Rows from block 6 of a small multi-label audio tagger, named by matrix and row number. Each number is 128 + 32 x the weight over its row's rms, rounded and kept within 0 to 255. All counts start at 0.
After each channel's rows are labels from the 100 clips, of 14848, where the channel reaches its highest value: "top examples" is what is common among them; "band" is the frequency band that holds the peak. Only what is clearly more common there than usual is listed. The data: short read English sentences (LibriTTS-R). In brackets: how many of the 100.
# conv: 3x3 conv (model.blocks.6.conv.weight, 176x112x3x3, each kernel summed), inputs 0-111

conv.95 [111 119  81 130 143 137 173 128 141 146  55 110 104 144 153 166  41 147 142 142 138 123  44 110 114 119 141 181  88 141 151 157  71  87 132 143 127 165 146  96 135 140  83  92 135 109 135 112 103 154 125 126 125 162 140 136 162 128 111 134  34 116 136 129 116 145 130 155  98 177 125 130  84 142 145 116 110  88 117  86 178  97 173 147  91 160 132 153 119 184 174 155 141 206 148 165 119 182 184 111 178 169  92 153 170 146  72  97 144 128 138 144]
top examples: the word "you" (72)
band: 1000 to 2000 Hz (57); 500 to 1000 Hz (43)

conv.39 [109 137 205  83 125 130 117 170 142 146 135 107  64 101 139 143 140 143 121  89 115 110 200 114 114 145 110  62 145 171 149 131 149 122 135 125 108 133 147 115 148 106 114 196 148 172 149 173  63  87  96 149 122 168 114 137 166 171  75 122 142 114 125 141  90 155 142 169 109  76 122 141 158 151 198 127 130 100 102 113 144 127 127 146  76 184 128 123  76  97 170  77 168 152 168 142 142 129 203  72  87  65 118 150 119 160 170  90 113 104 128 107]
top examples: the word "i" (59); the word "don't" (36); the word "know" (26)
band: 500 to 1000 Hz (77)

conv.61 [ 86  93 152 135 153 198 144 187 134 147 119 111 132 132 151 176 202 134  83 171 107 126 135 106 102 137 135 125 104 135 176 172 182  97 124 151  70 142 164  98 151 112  90 150 163  94 229  72 117  98 101  89 105 115 143 136 101 127 150 122 117 142 145  73 222 119 179 114 137 127 184 143 113 155 127 175 167  94 139 189 140 110 172 103 160 106  89 142 120 128  99  80 140 101 147  96 152 129 110 109 151 120 118 118 122  88 148 160 113 168 124 102]
top examples: the word "the" (76)
band: 1000 to 2000 Hz (66)

conv.120 [ 91  87  93 136 116 128 113 172 117 160 123 169 152  76 136  53 142 152 118 106 124 135 115 154  87 132 116 103  56  97 113 122 114 105 137 139 108 200 154 154  77  87 180  85 126 127 103 182 161 109 182 171 110 152 166 134 106 140 123 116  94 158  95  98  77 167  94 111 100 128 138 110 154 138 177 108  68 180 161 153 137  86 171 141 154  77 124 121 137 109 157  92 164  79 126 109 140 150  93  99 186  71 172 141  82 174 138 106 118 180 125 132]
top examples: the word "be" (57); the word "to" (36)
band: 1000 to 2000 Hz (55)

conv.40 [ 46  90 111 150 146 143 139 115 163 109 126 124 122  99  61 114 123 123 156 151  69 139 121 159 154  11 139 104 175 130 145 155 155  90  69 145 128 125 101 151 107  88 115  94 118 158  89 127  98 119 104 169 145 117 136  98  84 111  97 118 123  82 111 103 127 135 128  71  54 135 138 102 132  92 171 146  70 149 150 103 106 145 102 129 143 166 144 123 122  68 196 140 171 145 159 133 111  69 119 137 107 104 133  81 121 173 167 196 149 121 112 150]
top examples: the word "i" (91)
band: 500 to 1000 Hz (100)

conv.150 [ 73 153 137 128 118  96 162 123 110 112 169 116  35  64 151 148  65  95 118 103 188 147  94 129 116 132 122 134 112  86 176 112 198 206  73 138 125 134 118 125 104  95 114 110 111 139 177 136 203 128 110  96 108 194 124  82  94  97 166 114 117 108 116 106 150  86 159 177 190 151 152 117 156 158 178 166 110 119 150 126 145 123 155 151 168 113 127 105 133 142 157  81 169 144 197 135 118 112 121 110 142 133 130 163  87  91 114 112 108 150  99 125]
top examples: the word "be" (56)
band: 1000 to 2000 Hz (85)

conv.44 [163  88  76 160  94 165 136 112 149  88 107 147 119 101  66  67 103  52 120  97 110 149 119 106 125  61 115 135 124 109 142 135 148 130 112 119 111 167 188 139 175 113 107 158 166 163 154 197 106 163 133  94 156  99 122 122 108 162 196 161 139 100 113 211 137 149 165 123  67 140  98  83 112 124 132 115 114 107  72 122 118 103 114 162  46 146 145 132  96 124  89 120 132 128 148 103  90 152 117  64  99 148 100 143 131 186 127 114 113 101  97  87]
top examples: the word "i" (49); the word "my" (39)
band: 500 to 1000 Hz (95)

conv.145 [134 112  53  96 153 103 138 110 143 106 177 123 170 126 123  77 142 103  95 162 124 106  90 139 107 120  77 130 128 142  95 140 143 135  69 150 132 131  99 164 119 111 128 106  88 138 164 158 209 122 157 171 146 182 118  60 115 125 159 183 149 133  38 164 153  80 163 135 153 141  78  91 100 114 198  83 122 147 132 146 150 166 138  98 146 143 130 164 129 129  92 148 148  78 123 135 127 118  58 197 114 168 172  80 129 140 143 131 148 175 107 123]
top examples: the word "to" (33)
band: 1000 to 2000 Hz (91)

conv.127 [ 56 130 156 109 135 154  66 182 151 118  95  65  96 178 137 139  80 112 120 174 149  91 132 154 146 132 150 169 117 106 115 105 136 108 174 103 184 123 132 113  95  65 174 151 122 137  91 121 194 134 126 113 150 121 153 102 143  58 175 190 166 137  99 132 190 126 150 126 162 153 177 158 147 100  84  74  89 143 150 186 185 105  99 141 127  58 118 139 131 162 129 130  89 135 133  97 141 108 139 143 152 126  91  72 132 131 134 133 136 154 185 137]
top examples: the word "he" (28)
band: 1000 to 2000 Hz (55)

conv.151 [183 175 123 100 126 149 126 138 153 148 128  50 111 134 121 193 120 111 125 160 114 101 114 137 126 111 124 149 119  99 136  76 194  69 120 102 151  84 150 169 153 105 146  95 121 107 168 178 139  96 110  92 117 129 147 105  84 169 188 113 191 148  79 155  92  68 152 118 147  97 156 161 161 164  84  98 154 162 100  94 138 160  87  81 176 128  78 144 110 169  94 167 101 156  99  81 109 141 119 157 140 122 124 118 168 133  87 113 200 148 139 174]
top examples: the word "the" (85)
band: 2000 to 4000 Hz (85)

conv.126 [ 71 161 171 108 112 108  88 124 171 166 113 142  75  48 141 129 167 120 107 156 140 119  98 141 121 144 146  50 110 139 132  70 112 181 112 124  92 126 185 101  94 149 203 133 143 157 169 186 133 134  56 110 104 152 166 132 120 140 146 124 118 107 112 111 113  84 120 209 113  38 125 125 125 142 101  70 120 136 124 138 122 180 139 113 158  97 133 119 119 132 114 146 123 110 119 124 129 140  94 114 121 140 172 132 112 140 136 181 189  45 111 155]
top examples: the word "we" (34)
band: 2000 to 4000 Hz (100)

conv.1 [117  96 172 144 141 118 122 173 125  62 162 190  80  87 138 187 124 135 142 155 114 137  93 126 114 144 125 148 149 156 157  70 125 173 126 102 117 135 147 141 110 143 100  81 139 165  99  69 111 144 146 126 151 165  82 118 159  54 105 120 124 188 112 142  76 123 142 162 136  34  96 180 102 151 116  97 170 103 178 126 109 144 207  87 120 149 158 116 144 121 121 127 148 105 134 179 125  94  85 144 114  70 159 106 128 128 170 130 107 155 133 199]
top examples: the word "the" (67)
band: 500 to 1000 Hz (54); 250 to 500 Hz (33)

conv.57 [100 112 160  93 121 160 118 127  98  88 142 135 172 127 107 142  90 132 126 125  44 188 139 127 148 102 173 187 129 116  83 145 162  93 124 136 138 162 107 142  94 119 134  88 154 173 185 119 148 120 130 123 107  72  77 112  76  97 163 104 159 159 139 161 182 126 139  81  80 154 108 201  89 101  59 112 165 144 127 145 121 158 114 149 104  90 115 160 102 123 135  74 143 132 152 133  78  93 111 105  83 139  86 126 137 177 190  78  70 126 166 128]
top examples: the word "said" (29)
band: 1000 to 2000 Hz (46)

conv.34 [174 137  81 154 162 194 110 109 146 105 139 120 121 179 129 113 107 126 102 162  80 170 181 146  77 109 143 121 152 137 126 130 100 107 128 108 130 151  89 122 157 128 145 164 114 140 160 125 118 109 111 109 115 154 157 100 130 136 126 158 179 117 101 229 126 120 175  98  49  85 140 166  92  79  59 112 145 134 104  91 107 152  95 190  94 148 143 132 127 164  90 118 141 143 146 113 122 101 199 108  98 155 105 100 159 110  44 102 150  54 134  94]
top examples: the word "is" (26)
band: 2000 to 4000 Hz (98)

conv.37 [ 64 184 106 118 113 100 137 145 130 113 188  65 125  88  67 157 184  86 165 136 164 150 113 104 106  78 175 146 156 158 167  65  98 170 141 193 136 151 111 147  88 103 115 125 174 102 118 148 118 128 104 121  93  91 160  92  95 176 149 118 138 110  98 113 179 137 169  98 129 142 132 120 160 148 104 134 136 107 102 122 162 101 148 145 143 107 114 108 152 136  96 190  98 114 125 118 190 139 105 104 142 149  33 152 104  48 106 147 111 173 120 131]
top examples: the word "is" (38)
band: 2000 to 4000 Hz (95)

conv.114 [ 84 170  95 134 121  81  75 115 111 116 117 120 134 156 141 158  57 116 104 125 113 114 169 165 184 120 133  88 163 137 135 105 137  98  82  82 178 101 117 127 122 106 194 155 106 107 126 154 118 124 136  86 116 118 129  92 121 135 125 137 139  64 172 154 135 159 136 124 160  76 143  91 113 113 176 167 143  52 137 109  95 129  94 146 162 149  95 120 173 140  72 178 121 185 170 121 129 188  54 151 155 112  75  95 165 147 156 105 142 143 135  45]
top examples: the word "you" (34); the word "what" (28)
band: 500 to 1000 Hz (73)

conv.9 [143 138 120 116 173 159  88 123  82  85 184  82 118  95 145 123 115 109 142 122 123 141 157  87 121 100 124 147 170 109 143  99 103 228  88 109 160  95 117 131  95 177 108  68 125 139 128 122 161 167  96 131  87 132 112 130 149 122 107 131 146 121 183 144 163 101 153  71 185  97 147 199 200 119 134 111 142 167 114 145 152 117 153 144 120 107 118 155 136 197 142 146 163  79 118  88 180 126 194 129 175  71 108  83 109 123  88 172  89 111 133 156]
top examples: the word "is" (30)
band: 2000 to 4000 Hz (96)

conv.117 [127 150 149 150 132 165 151 147  93 130 118  77  59  79  87 160 145  82 170  94  90 110 213 147 138 108 128 153 190  86 139 106 136 117 125 114 139 161 190 125 177 165 166 152 123 123 169 112 108 107 127 105 100  78 180 100  74 132 157 146 130 132 166 122 146 102  81 121  96  97  67 177 107 119 170 174 159 149 129 131  85 155 150 149 124  64  94 109 108 117  90 144 115 119 177 160 135  64 113 113 116 121  97 131 137  80 161  73  99  84 161 125]
top examples: voice: male (72)
band: 1000 to 2000 Hz (88)

conv.64 [122 124 117  67 150 121 136  40 149 147 110 137 159  76 138 145 135  82 113  65 121  94 145 185 165 151 156 110 163 170 120  95 150 155 161  63 157 102  90 119 194 134 106 118 170 146  93 151 114 152 156  70 125 177 184 158 143 143 134  83 146 106 167 111 120  76 120 144 125 103  62 124 131 148 123 148 115 108 142 102 111 139 167 179 137 119 108 158 176 100 155  96  90 112 128  96 101 160 123 113 142  96 165 185 154 112 205 173 112 112 172  97]
top examples: the word "you" (40); the word "to" (40); the word "want" (27)
band: 1000 to 2000 Hz (89)

conv.4 [155 118 130 109  82 203 118 106 130 163 191 159 107 114  75 181 110 113 233 151 118 148 183 102 100 149 174 102  93 185 119 102 212 121  97 105 121 145 141 105 116 141 151 131 137 138 130 128  83 136  65 128 141 123 169 161  48 156 149 105 144  92 134 140 122  79  97 130 105  99 105 142  98 161 131 125  75 158 104 133  96 162 108 109 140  58  80 158 110 141 200 157 136 127 127 148 150 110 142 116 135 138 117 124 127  95 172 134  88 153 153 143]
top examples: the word "i" (68)
band: 500 to 1000 Hz (96)

conv.163 [170  97  72 130  62 170  97 132  90 200 157 122 131 110 105 134  91 123 143 138 149 120 162 117 134  95 131 109 124 169 164 118 109 104 150 120 127 139 117 138 124 117 192 112 131 141 186 160 118  82  99 115 116 173 100 123 146 124 144 197 204 125  95 142 148 105 147 134 145 115  94  89 160 106 178 133 110 164 128 157 104 115 135 178  74 157  95 185 123  94 106 175 135 111 208 103  96  73  62 120 106 113 182 106  92 104  99 184 135 119 112  73]
top examples: the word "but" (33)
band: 500 to 1000 Hz (83)

conv.132 [115 113 158 168 141 155  97  87  59 135 101 216  85 131 107 100  96 131 162  88 144 150 155 127 152  73 115 111 139 107 169 121 105  96 114 119 103  91 140 168 112 119 213 103 135  95  51 130  81 137 115 137 134  92 135 106 101 133 118 127 129  93  82 154  78 101 140 100 164 151 143  62  99 100 134 101 132 146 141 166  88 161  87 161 187 120 117 128 136  89 127 175 123 169  54 109  55 100 141 115 139 138 102  96  82 129  75 124 103 106 122 100]
top examples: voice: male (81)
band: 500 to 1000 Hz (89)

conv.70 [148 131 104 115 115 150 107 118 110 132 135 139  92  79 131 219 158 138 132  48 118 155 149  39  34 154 196 100 152 123 125  91 111 160 118  88 152 133 151 132 135 120 164  84  87 147  91 150 138 129 129 135 107 184 143  98  93 215 145 119 138  98 122 144 119 160 119  85  97 112  86 135 153 123 133 109 103 141  86 116 150 195 135 129 138 123 139 185 122 171 104 123 191  40 139 119 160 139 138  94 127 145 118 120 110 172 108 125 147 101 134 118]
top examples: the word "was" (39)
band: 2000 to 4000 Hz (96)

conv.77 [158 155 128 105 166 198  84 150 123 133 102 133  96 125  95 156 183  47 135 124 108 148  83 117 166 106 103 149 166 141 136  95  56  96 109  87 165  87 134 151 149 120 174 151 157 145 104 187 146 124 114 168 141 162 148 106 169 126 122 178  98 166  88 188 201  95 151 137 124 170  99 147 106 125 152 152  92 111  64 107 141  72 150 110 125  92 153 106 131  95 106  89 159 179 137  90 149 129  84 127 141 157 165 107 139  91 100 144 120 197 120 112]
top examples: the word "not" (28)
band: 1000 to 2000 Hz (72)

conv.142 [101 236 120 109 158 138 121  96 174 142  80  91 162 160 169 121 150 125 103 126 105 106  80 119 121 135 122 104 131  80  97 127 175 112 123  59 177 157 159  88 105 130 111 178 106  75 160 174 113 209 163 181 169 139 159 107 140 141 145 122 185 116 133 157 101 147 122 133 125 102 180 180 130  96 144 111  70  85  64 141 110 122 178 127 132  96 155 155 184 123 164  83  98 173 141 123 180 157 126 136 130 126 117 116 148 115  93 138 123 103 129 127]
top examples: text has "you" (33); the word "he" (29)
band: 1000 to 2000 Hz (76)

conv.32 [106 105 146 129 169  96 156 209 121  93 148 136 128 126 169  72  91 120 100  97 161 122 152  93 113 110 138  84  92  79 118 127 127  66  78  94 150 161 121 140  57 147 102 116  91 129  77 154 105 103  71 106 107 111 129 156 142 119  99 139 139  48 154 106  86 149  92  86 113 130 161 137 131 102 114 173 141 164 196 142 125 148 153 159 136 210 108  90 126  68  97 105 143  71  59 153 114 114 135  80 149 124 110 113 175 125 119 138 164 120 115 153]
top examples: the word "he" (39)
band: 250 to 500 Hz (34)

conv.131 [134 163 125 130 138 104 112 147 152 101 120 150 138 107 167 102 100 165  64 150 106 145  24  54 124 115 134  94 150 116 129  79 100 140 145 155 104 134 126 213 119  87  87 131 143  69  98 152  92 150 116 153 126 144  90 169 135  92 138 150 138  83 138 201  88 150 146 134 104 136 133 179 167 103 111 137 110 128 116  78 172  93  80 158 147 196 169 121 172 126 148  85  85 127  65 130 172 177 120  83 143 133 146 115 117 121 103 131 154 147  81 135]
top examples: the word "he" (70)
band: 500 to 1000 Hz (73)

conv.106 [170  77 126 132 122 142 126 149 187 158  85 157 174 129 155 199 130 127 168 168 199 184 147 131 109 163 219  75  95 146 106 157 157  85 142 118 121 114 135  84  54 113  88 134 142  95 146 129  97 125 110 126 148 100 170 152 168 131 139  70 124 117 129 175 108 138 121 103 115  85 125 146 118 113 105 117 130  96 118 140  66 134 105 156 110 130 184 131 118 213 120 169  79  73 132  82 161 136 178 120 147  86 118 118 117 116 104  85 127  99 127 159]
top examples: the word "was" (29); the word "is" (26)
band: 2000 to 4000 Hz (51); 1000 to 2000 Hz (31)

conv.110 [126 191 102 113  78 148  90  88 153  88 182 141 124  72  99 100 141 169 157 153 158 119 146 142 103  94 172 145 155 196 132 116 128  72 162  70 140  87 150 142 122 123 166 131 172 156  98 110 149 126  72  68 165 131 157 113  99 103 116 143 121 118 117 112 123  45 135 122 114  61 131  71 110  76  88 162 131 129 144 166 116 111 142 183 111 122  97 148 112 169 110 185 102 162 172 133 118 117 120  74  99 125 153 126 175 100 100 152 104 134 191 162]
top examples: the word "i" (39)
band: 500 to 1000 Hz (73)

conv.38 [114 170  66 160 100 134 111 123 137 165 105 129 154 136 183 126 190 111 100 126  99 121 182 110 201 143 130 129 120 134  85 113 120  64 147 128 124 150  71 119 168 159 123 103 157 157 124 173 156 141 132  83 146 148 144  94  83 155 186 128 131 134  87 143 137 151 110 116 150 129 101 109 138 174 147 143  79 151  59  77 145 144 156 181 163  98 121 145  78 125 225 201 129 151 157 154 190 152 136 104 120 135 135 173 160  74 143 169 137 128 123 152]
top examples: the word "to" (70)
band: 1000 to 2000 Hz (65)

conv.78 [117 136 134 127 141  58 179 171 140 136  46  73 112 102 150 158 138 120 138 145 136 137  83 103 174 140 110  87 122  53 169 150  55 119 202 162  80 133 128 168 116  98 138 114 130 127 104 135 109  96 120 110 116 129 137  57 175 149 137 141 159  68 105 176  98 101 113 131 149 115 142  51 135 160 139  89  94 101 113 120 135 128 182 113 166 144  97 163 116  95 147 167  97 145  88 140  82 168 124  80  97 116 113 152 147 189 172 116 146 132 113  98]
top examples: the word "you" (34)
band: 1000 to 2000 Hz (66)

conv.26 [135 101 107 149 138 117 152 116 184 115  89 118 182  92 117 147 195 112 139  72 141  99 185 167 144 152 110 135  67 151 122  97 112 127 167 135 137 167 145 117 102 142 133 130 143 201 140 148 122 152 113 129  85 152 142  70 151 114 179  91 126 142  89  70 120 139 139 139 175 134  73  83  82 170 174  81 140 107 113 122  90 200 141  93 165 112 213 201  92 109 129 132 163 107 110 122 154 114 127 133 106 111 159 194 154 108 113  93 102 157 108 153]
top examples: the word "to" (40); the word "do" (31)
band: 1000 to 2000 Hz (52)

conv.146 [108 143  70 129  92 110 174  51 182 108 135 142 168 162 110 139 142 100 166 137 174  93 127 144 144 108  58 115 132 150  89 125 176 133  79 147 137 116 108 175 153 130  81  88 114 170 119 122  46 132 148 154 105  91 136 120 130 143 100  86 124  69 147  96 148 153 135 155 144 129 129 120  91 120  46  85 124  37 173 147  80  97 134  63 107 111 193 142 100 116 166 154 151 164  90 120  99 160 126 121 164 113 123 133 141 134 153 125 136  97 160 106]
top examples: voice: male (72); the word "i" (62)
band: 250 to 500 Hz (96)

conv.5 [ 94 123 104  76  43 144 158 179 134 189 169  76 135 156 166 112 135 112 138 110 149 150 161 119  91 126 152 130 133 145 108 144 109 120 161  67 157 175 141 116 130  67 168 149 119  88 124 124  66 180  59 140  91 125  63  88 110 115 157 154 154 143  93 128 104 120  65 137  93  12 136 124 142 117 176 136 123 110 132 188 141 150 148 123 184  87 119 146 124 151 139 120 173 122 145 131 118 111 122 131 111 141 159 162 104 110 170 143 132 113  92  93]
top examples: the word "is" (53); the word "it" (42)
band: 1000 to 2000 Hz (95)

conv.157 [ 56 153 122 110  73  63 149 101 150 150 128 155 151 128 106  54 123 101  90 166 172  99 163 133 154 175 125 113 145 165  99 155  76 110  97 154 118 108 117 121 170 141 104 132 142 114  90 154 126 136 169 173 126 151 185 157 202  78 101 181  84 125 185 163 124 111 121 130 130 115 173  84 140  92  91 127 156 108 125  67 129  72  59 119  93 166 124 120 130  68  97  72 149 125 120 167 107 130 128 104 119  97 125 157 150 108  94 139 148  75 118 118]
top examples: the word "not" (61)
band: 500 to 1000 Hz (61); 1000 to 2000 Hz (39)

conv.123 [100  79 153 142 113 103 136 186 146 162 143  97 129 128 115 138 154 125 156  89 133  92 131 186 141 128  89 129 131 166 216 118 156 171 131 111 106  30  90 128 111 220  75 139 144 149 121 125 156 113  76  87  65 133 133 114 104 152 195 149 127 114 149 109 124 105 118 133 162 171 141 140 134 163 138 133 103 114  75 107 120  52 182 110 130 129 149 169  96 179 134 124  96 153 145 137 144 127 141  81 165 109 126 140 145  48 127 148  85 134 166 131]
top examples: the word "to" (37)
band: 250 to 500 Hz (71)

conv.63 [110 142 114 110 132 105 132 118 156  90 151 123 140 120 149 144 146 131 149 178  90 169 156 150  86 104 136 153 154 120  99 165 182  99 143 122 161 142 123  90  95 191 124 180  95 141  99  86 117  93  89  83 161 114 182  85 135 145 104  77 154 107 154  83 157  41 135 109 122  95 114 181  78 139  62 129 133 132 116 133 123 111 133 181 171 131  85 131 105 172 134 167 163 145  99  24  97 119 159  73 117 105  93 168 177 137 131 146 102 105 170 106]
top examples: the word "yes" (54)
band: 500 to 1000 Hz (79)

conv.161 [118 131 104 140 158 211  76 153  55 169 119 120  97 142  86 111 116 135 141 163 105 147 106 105 110 161 127 141 111 133 137 131  85 147 191 102 148 171 116 117 132  80 195 155  94 166 163 119 127 136 143 169 140  98 102 120 167 128 111 131 178 106  97 115 129 119 126 144 137 106 184 112  96 124 100 145 144 202 111 126 170  82 144 162  97 149 155 131 164 137  86 143 112 169 165  81 161  80  85 142  35 136 132 157 102  97 117 172  88 100  49 112]
top examples: voice: male (78)
band: 500 to 1000 Hz (96)

conv.133 [139 105 130 176  64  61 138 112 117 107  93 155 143 134 152  94 182 164 179 175 151  84 144 109 104 126 166 138 140 132 113 138 118 139 125 148 133 158 122  92 165 148 135 142 137 159 193 117  84  83 119  85 168 106 191 160 149  77  68 116 124 145 146  78 103 132 168  73 137 155 101 146 123 116  80 167 175 107 109 123 129  35 123  81  61 148 123 143 105 130  93 128 103 104 103 117 103 112  92  97 110  95  56 164 172 128 126 129 159  86 119 149]
top examples: the word "yes" (41)
band: 1000 to 2000 Hz (61); 500 to 1000 Hz (36)

conv.99 [133 222 136 131  62 102 130 155 105 123 110 123  80 116 150 146 154 131 144 190 135 125 199  42 110 161 148 136 129 124 113 107 148  79 167 144 133 135 131  84 162 117 171 142 135 176 175 134 102  71 101 110  67 140  93 185 136 140 108 173 111 129 162 170 103 147 184  93  88  75 133 136 163 146 153 163 127 114  88  92  98 144 158 149 161 147 143 105 169  94 121 112 100 136 120  81 176 106 152  76 107 106 142 179  88  91 122 125 109 104  92 123]
top examples: the word "not" (47); the word "no" (29)
band: 500 to 1000 Hz (99)

conv.168 [125 159 139 176 184  96 116 138 112 128 100 157 141 129 185 149  89 132 150 184 103 153 155 109 100 168  83 141  95 145  92 105  99 100 167 139 192  62  51 126  86 138 169 155 146 153 136 129 102  93 125 105  79 159 118 104 119 117  95 106 132 188 131 186 151 101 122 106 167  90 150 117  98 163 121  87 110 115 159 142 134 221  57 193 214 144  91 117 141 169 150 123 134 109 114 111 135  85 168 115 113 125 136 109 152 127 114 132 111 102 104 137]
top examples: the word "said" (53); the word "he" (44)
band: 2000 to 4000 Hz (80)

conv.169 [105 153 133 100 108 101 119 146  69 105  84  64  81 139  93 125  98 158 131 152 155 136 169  88 101 131 158 145 109 134 136 140 105 161 109 130 164  93 109 150 144 139 101 198 165 198 171 125 187 106 110  93 164 126 197 111 124  90 157 114 171  89  94 160 148 125 173  63 146  95 150  87 144 140 128 127 114 122 127 109 159 162  93  96 154 148  95 160 123  66  86 133  46 164 122 171 109 123 118  85 127  71 141 191 122  95 139 152 108 101  84 114]
top examples: voice: male (73); the word "no" (28)
band: 500 to 1000 Hz (89)

conv.67 [118  98  93  80 147 110 107 141 127 134 124 101 171 102 244 135 136 137 142 130 162  72 147 133  83 169 158  94 154 205  82  90 173  59 135 138 129 154 116 104 126 196 137 145 132 133 155  78 147 112  99 144 139 140 164 137 161 158 119 104 121 106 155 153 125  88 102 130 121  90 109 154 122 108 127 156  88 102 173 148 129 127 134 170 143 185  61 156  83 154 157 110 147 122  93 133 138 186 111 167 134 109 147 175 164  65 123 103  85 174 167 113]
top examples: the word "he" (36)
band: 500 to 1000 Hz (44)

conv.167 [158 171 149 140 148 124 187 103 131 143  49 157 112 133 142 114 145  73 161 139  53  58 153 170 161 131 116  55 101  93 117 142 116  88 158 165 149  91 151 164 137 163 139 137 119 110 127 147 114  91  94 169 113 116 112  51 127 103 112  82 114 121 106  86 147 124 179 152 133  96 121  31 117 140 136 115 163 115 114 123 139 173  92 137 155 153  72 118 135 111 120 157 123 145  72 180  80 150 120 158 118 106 130 133 143 149 145  52 140  78 148 149]
top examples: text has "you" (33)
band: 2000 to 4000 Hz (79)

conv.35 [168 115  91 108 122 146 103 144  78 124 146 118 132 135 109 127 137 111 165 185 160 104 163 162 169 112 159 134 203 163 109 162 127  63  88 104 130  97  66 162 172 160 123 138 138 151 127 135 133  84 114 102 147  94 125 134 136 123  90 112 133 155 158 127 101 124 103 178  90 107 144 104 106 145 101 105 137  67 121 120 170 103 194 128 178 147 128 160  30 120 125 147 109 117 155 166 214 178  91 116  98 161 165 132 157 167 103 123  62 144  66 114]
top examples: the word "i" (56); the word "you" (34)
band: 500 to 1000 Hz (88)

conv.158 [142 117 186 109  94 105  69 198 174 101 153 110 158 100 142 125 152 106 139  81 170 114 157 132  95 123 190 100  78  47 132 105 163 103 169  90 132  74 177 121  94  68 116 175 149 167 150 141 129 134  86  89 140 104 157 126 126 125 151 100 131 126  86 143  92 143 120 113  91  65 103 113 151  60 125 153 161 154 177 146 112 105 143 155 169 105 120 127 137 157 116 155 183 153 148 110 152 141 138 122  96 222 134  98 126  97 178 149 149 123 113 112]
top examples: the word "is" (33); the word "it" (33)
band: 1000 to 2000 Hz (56)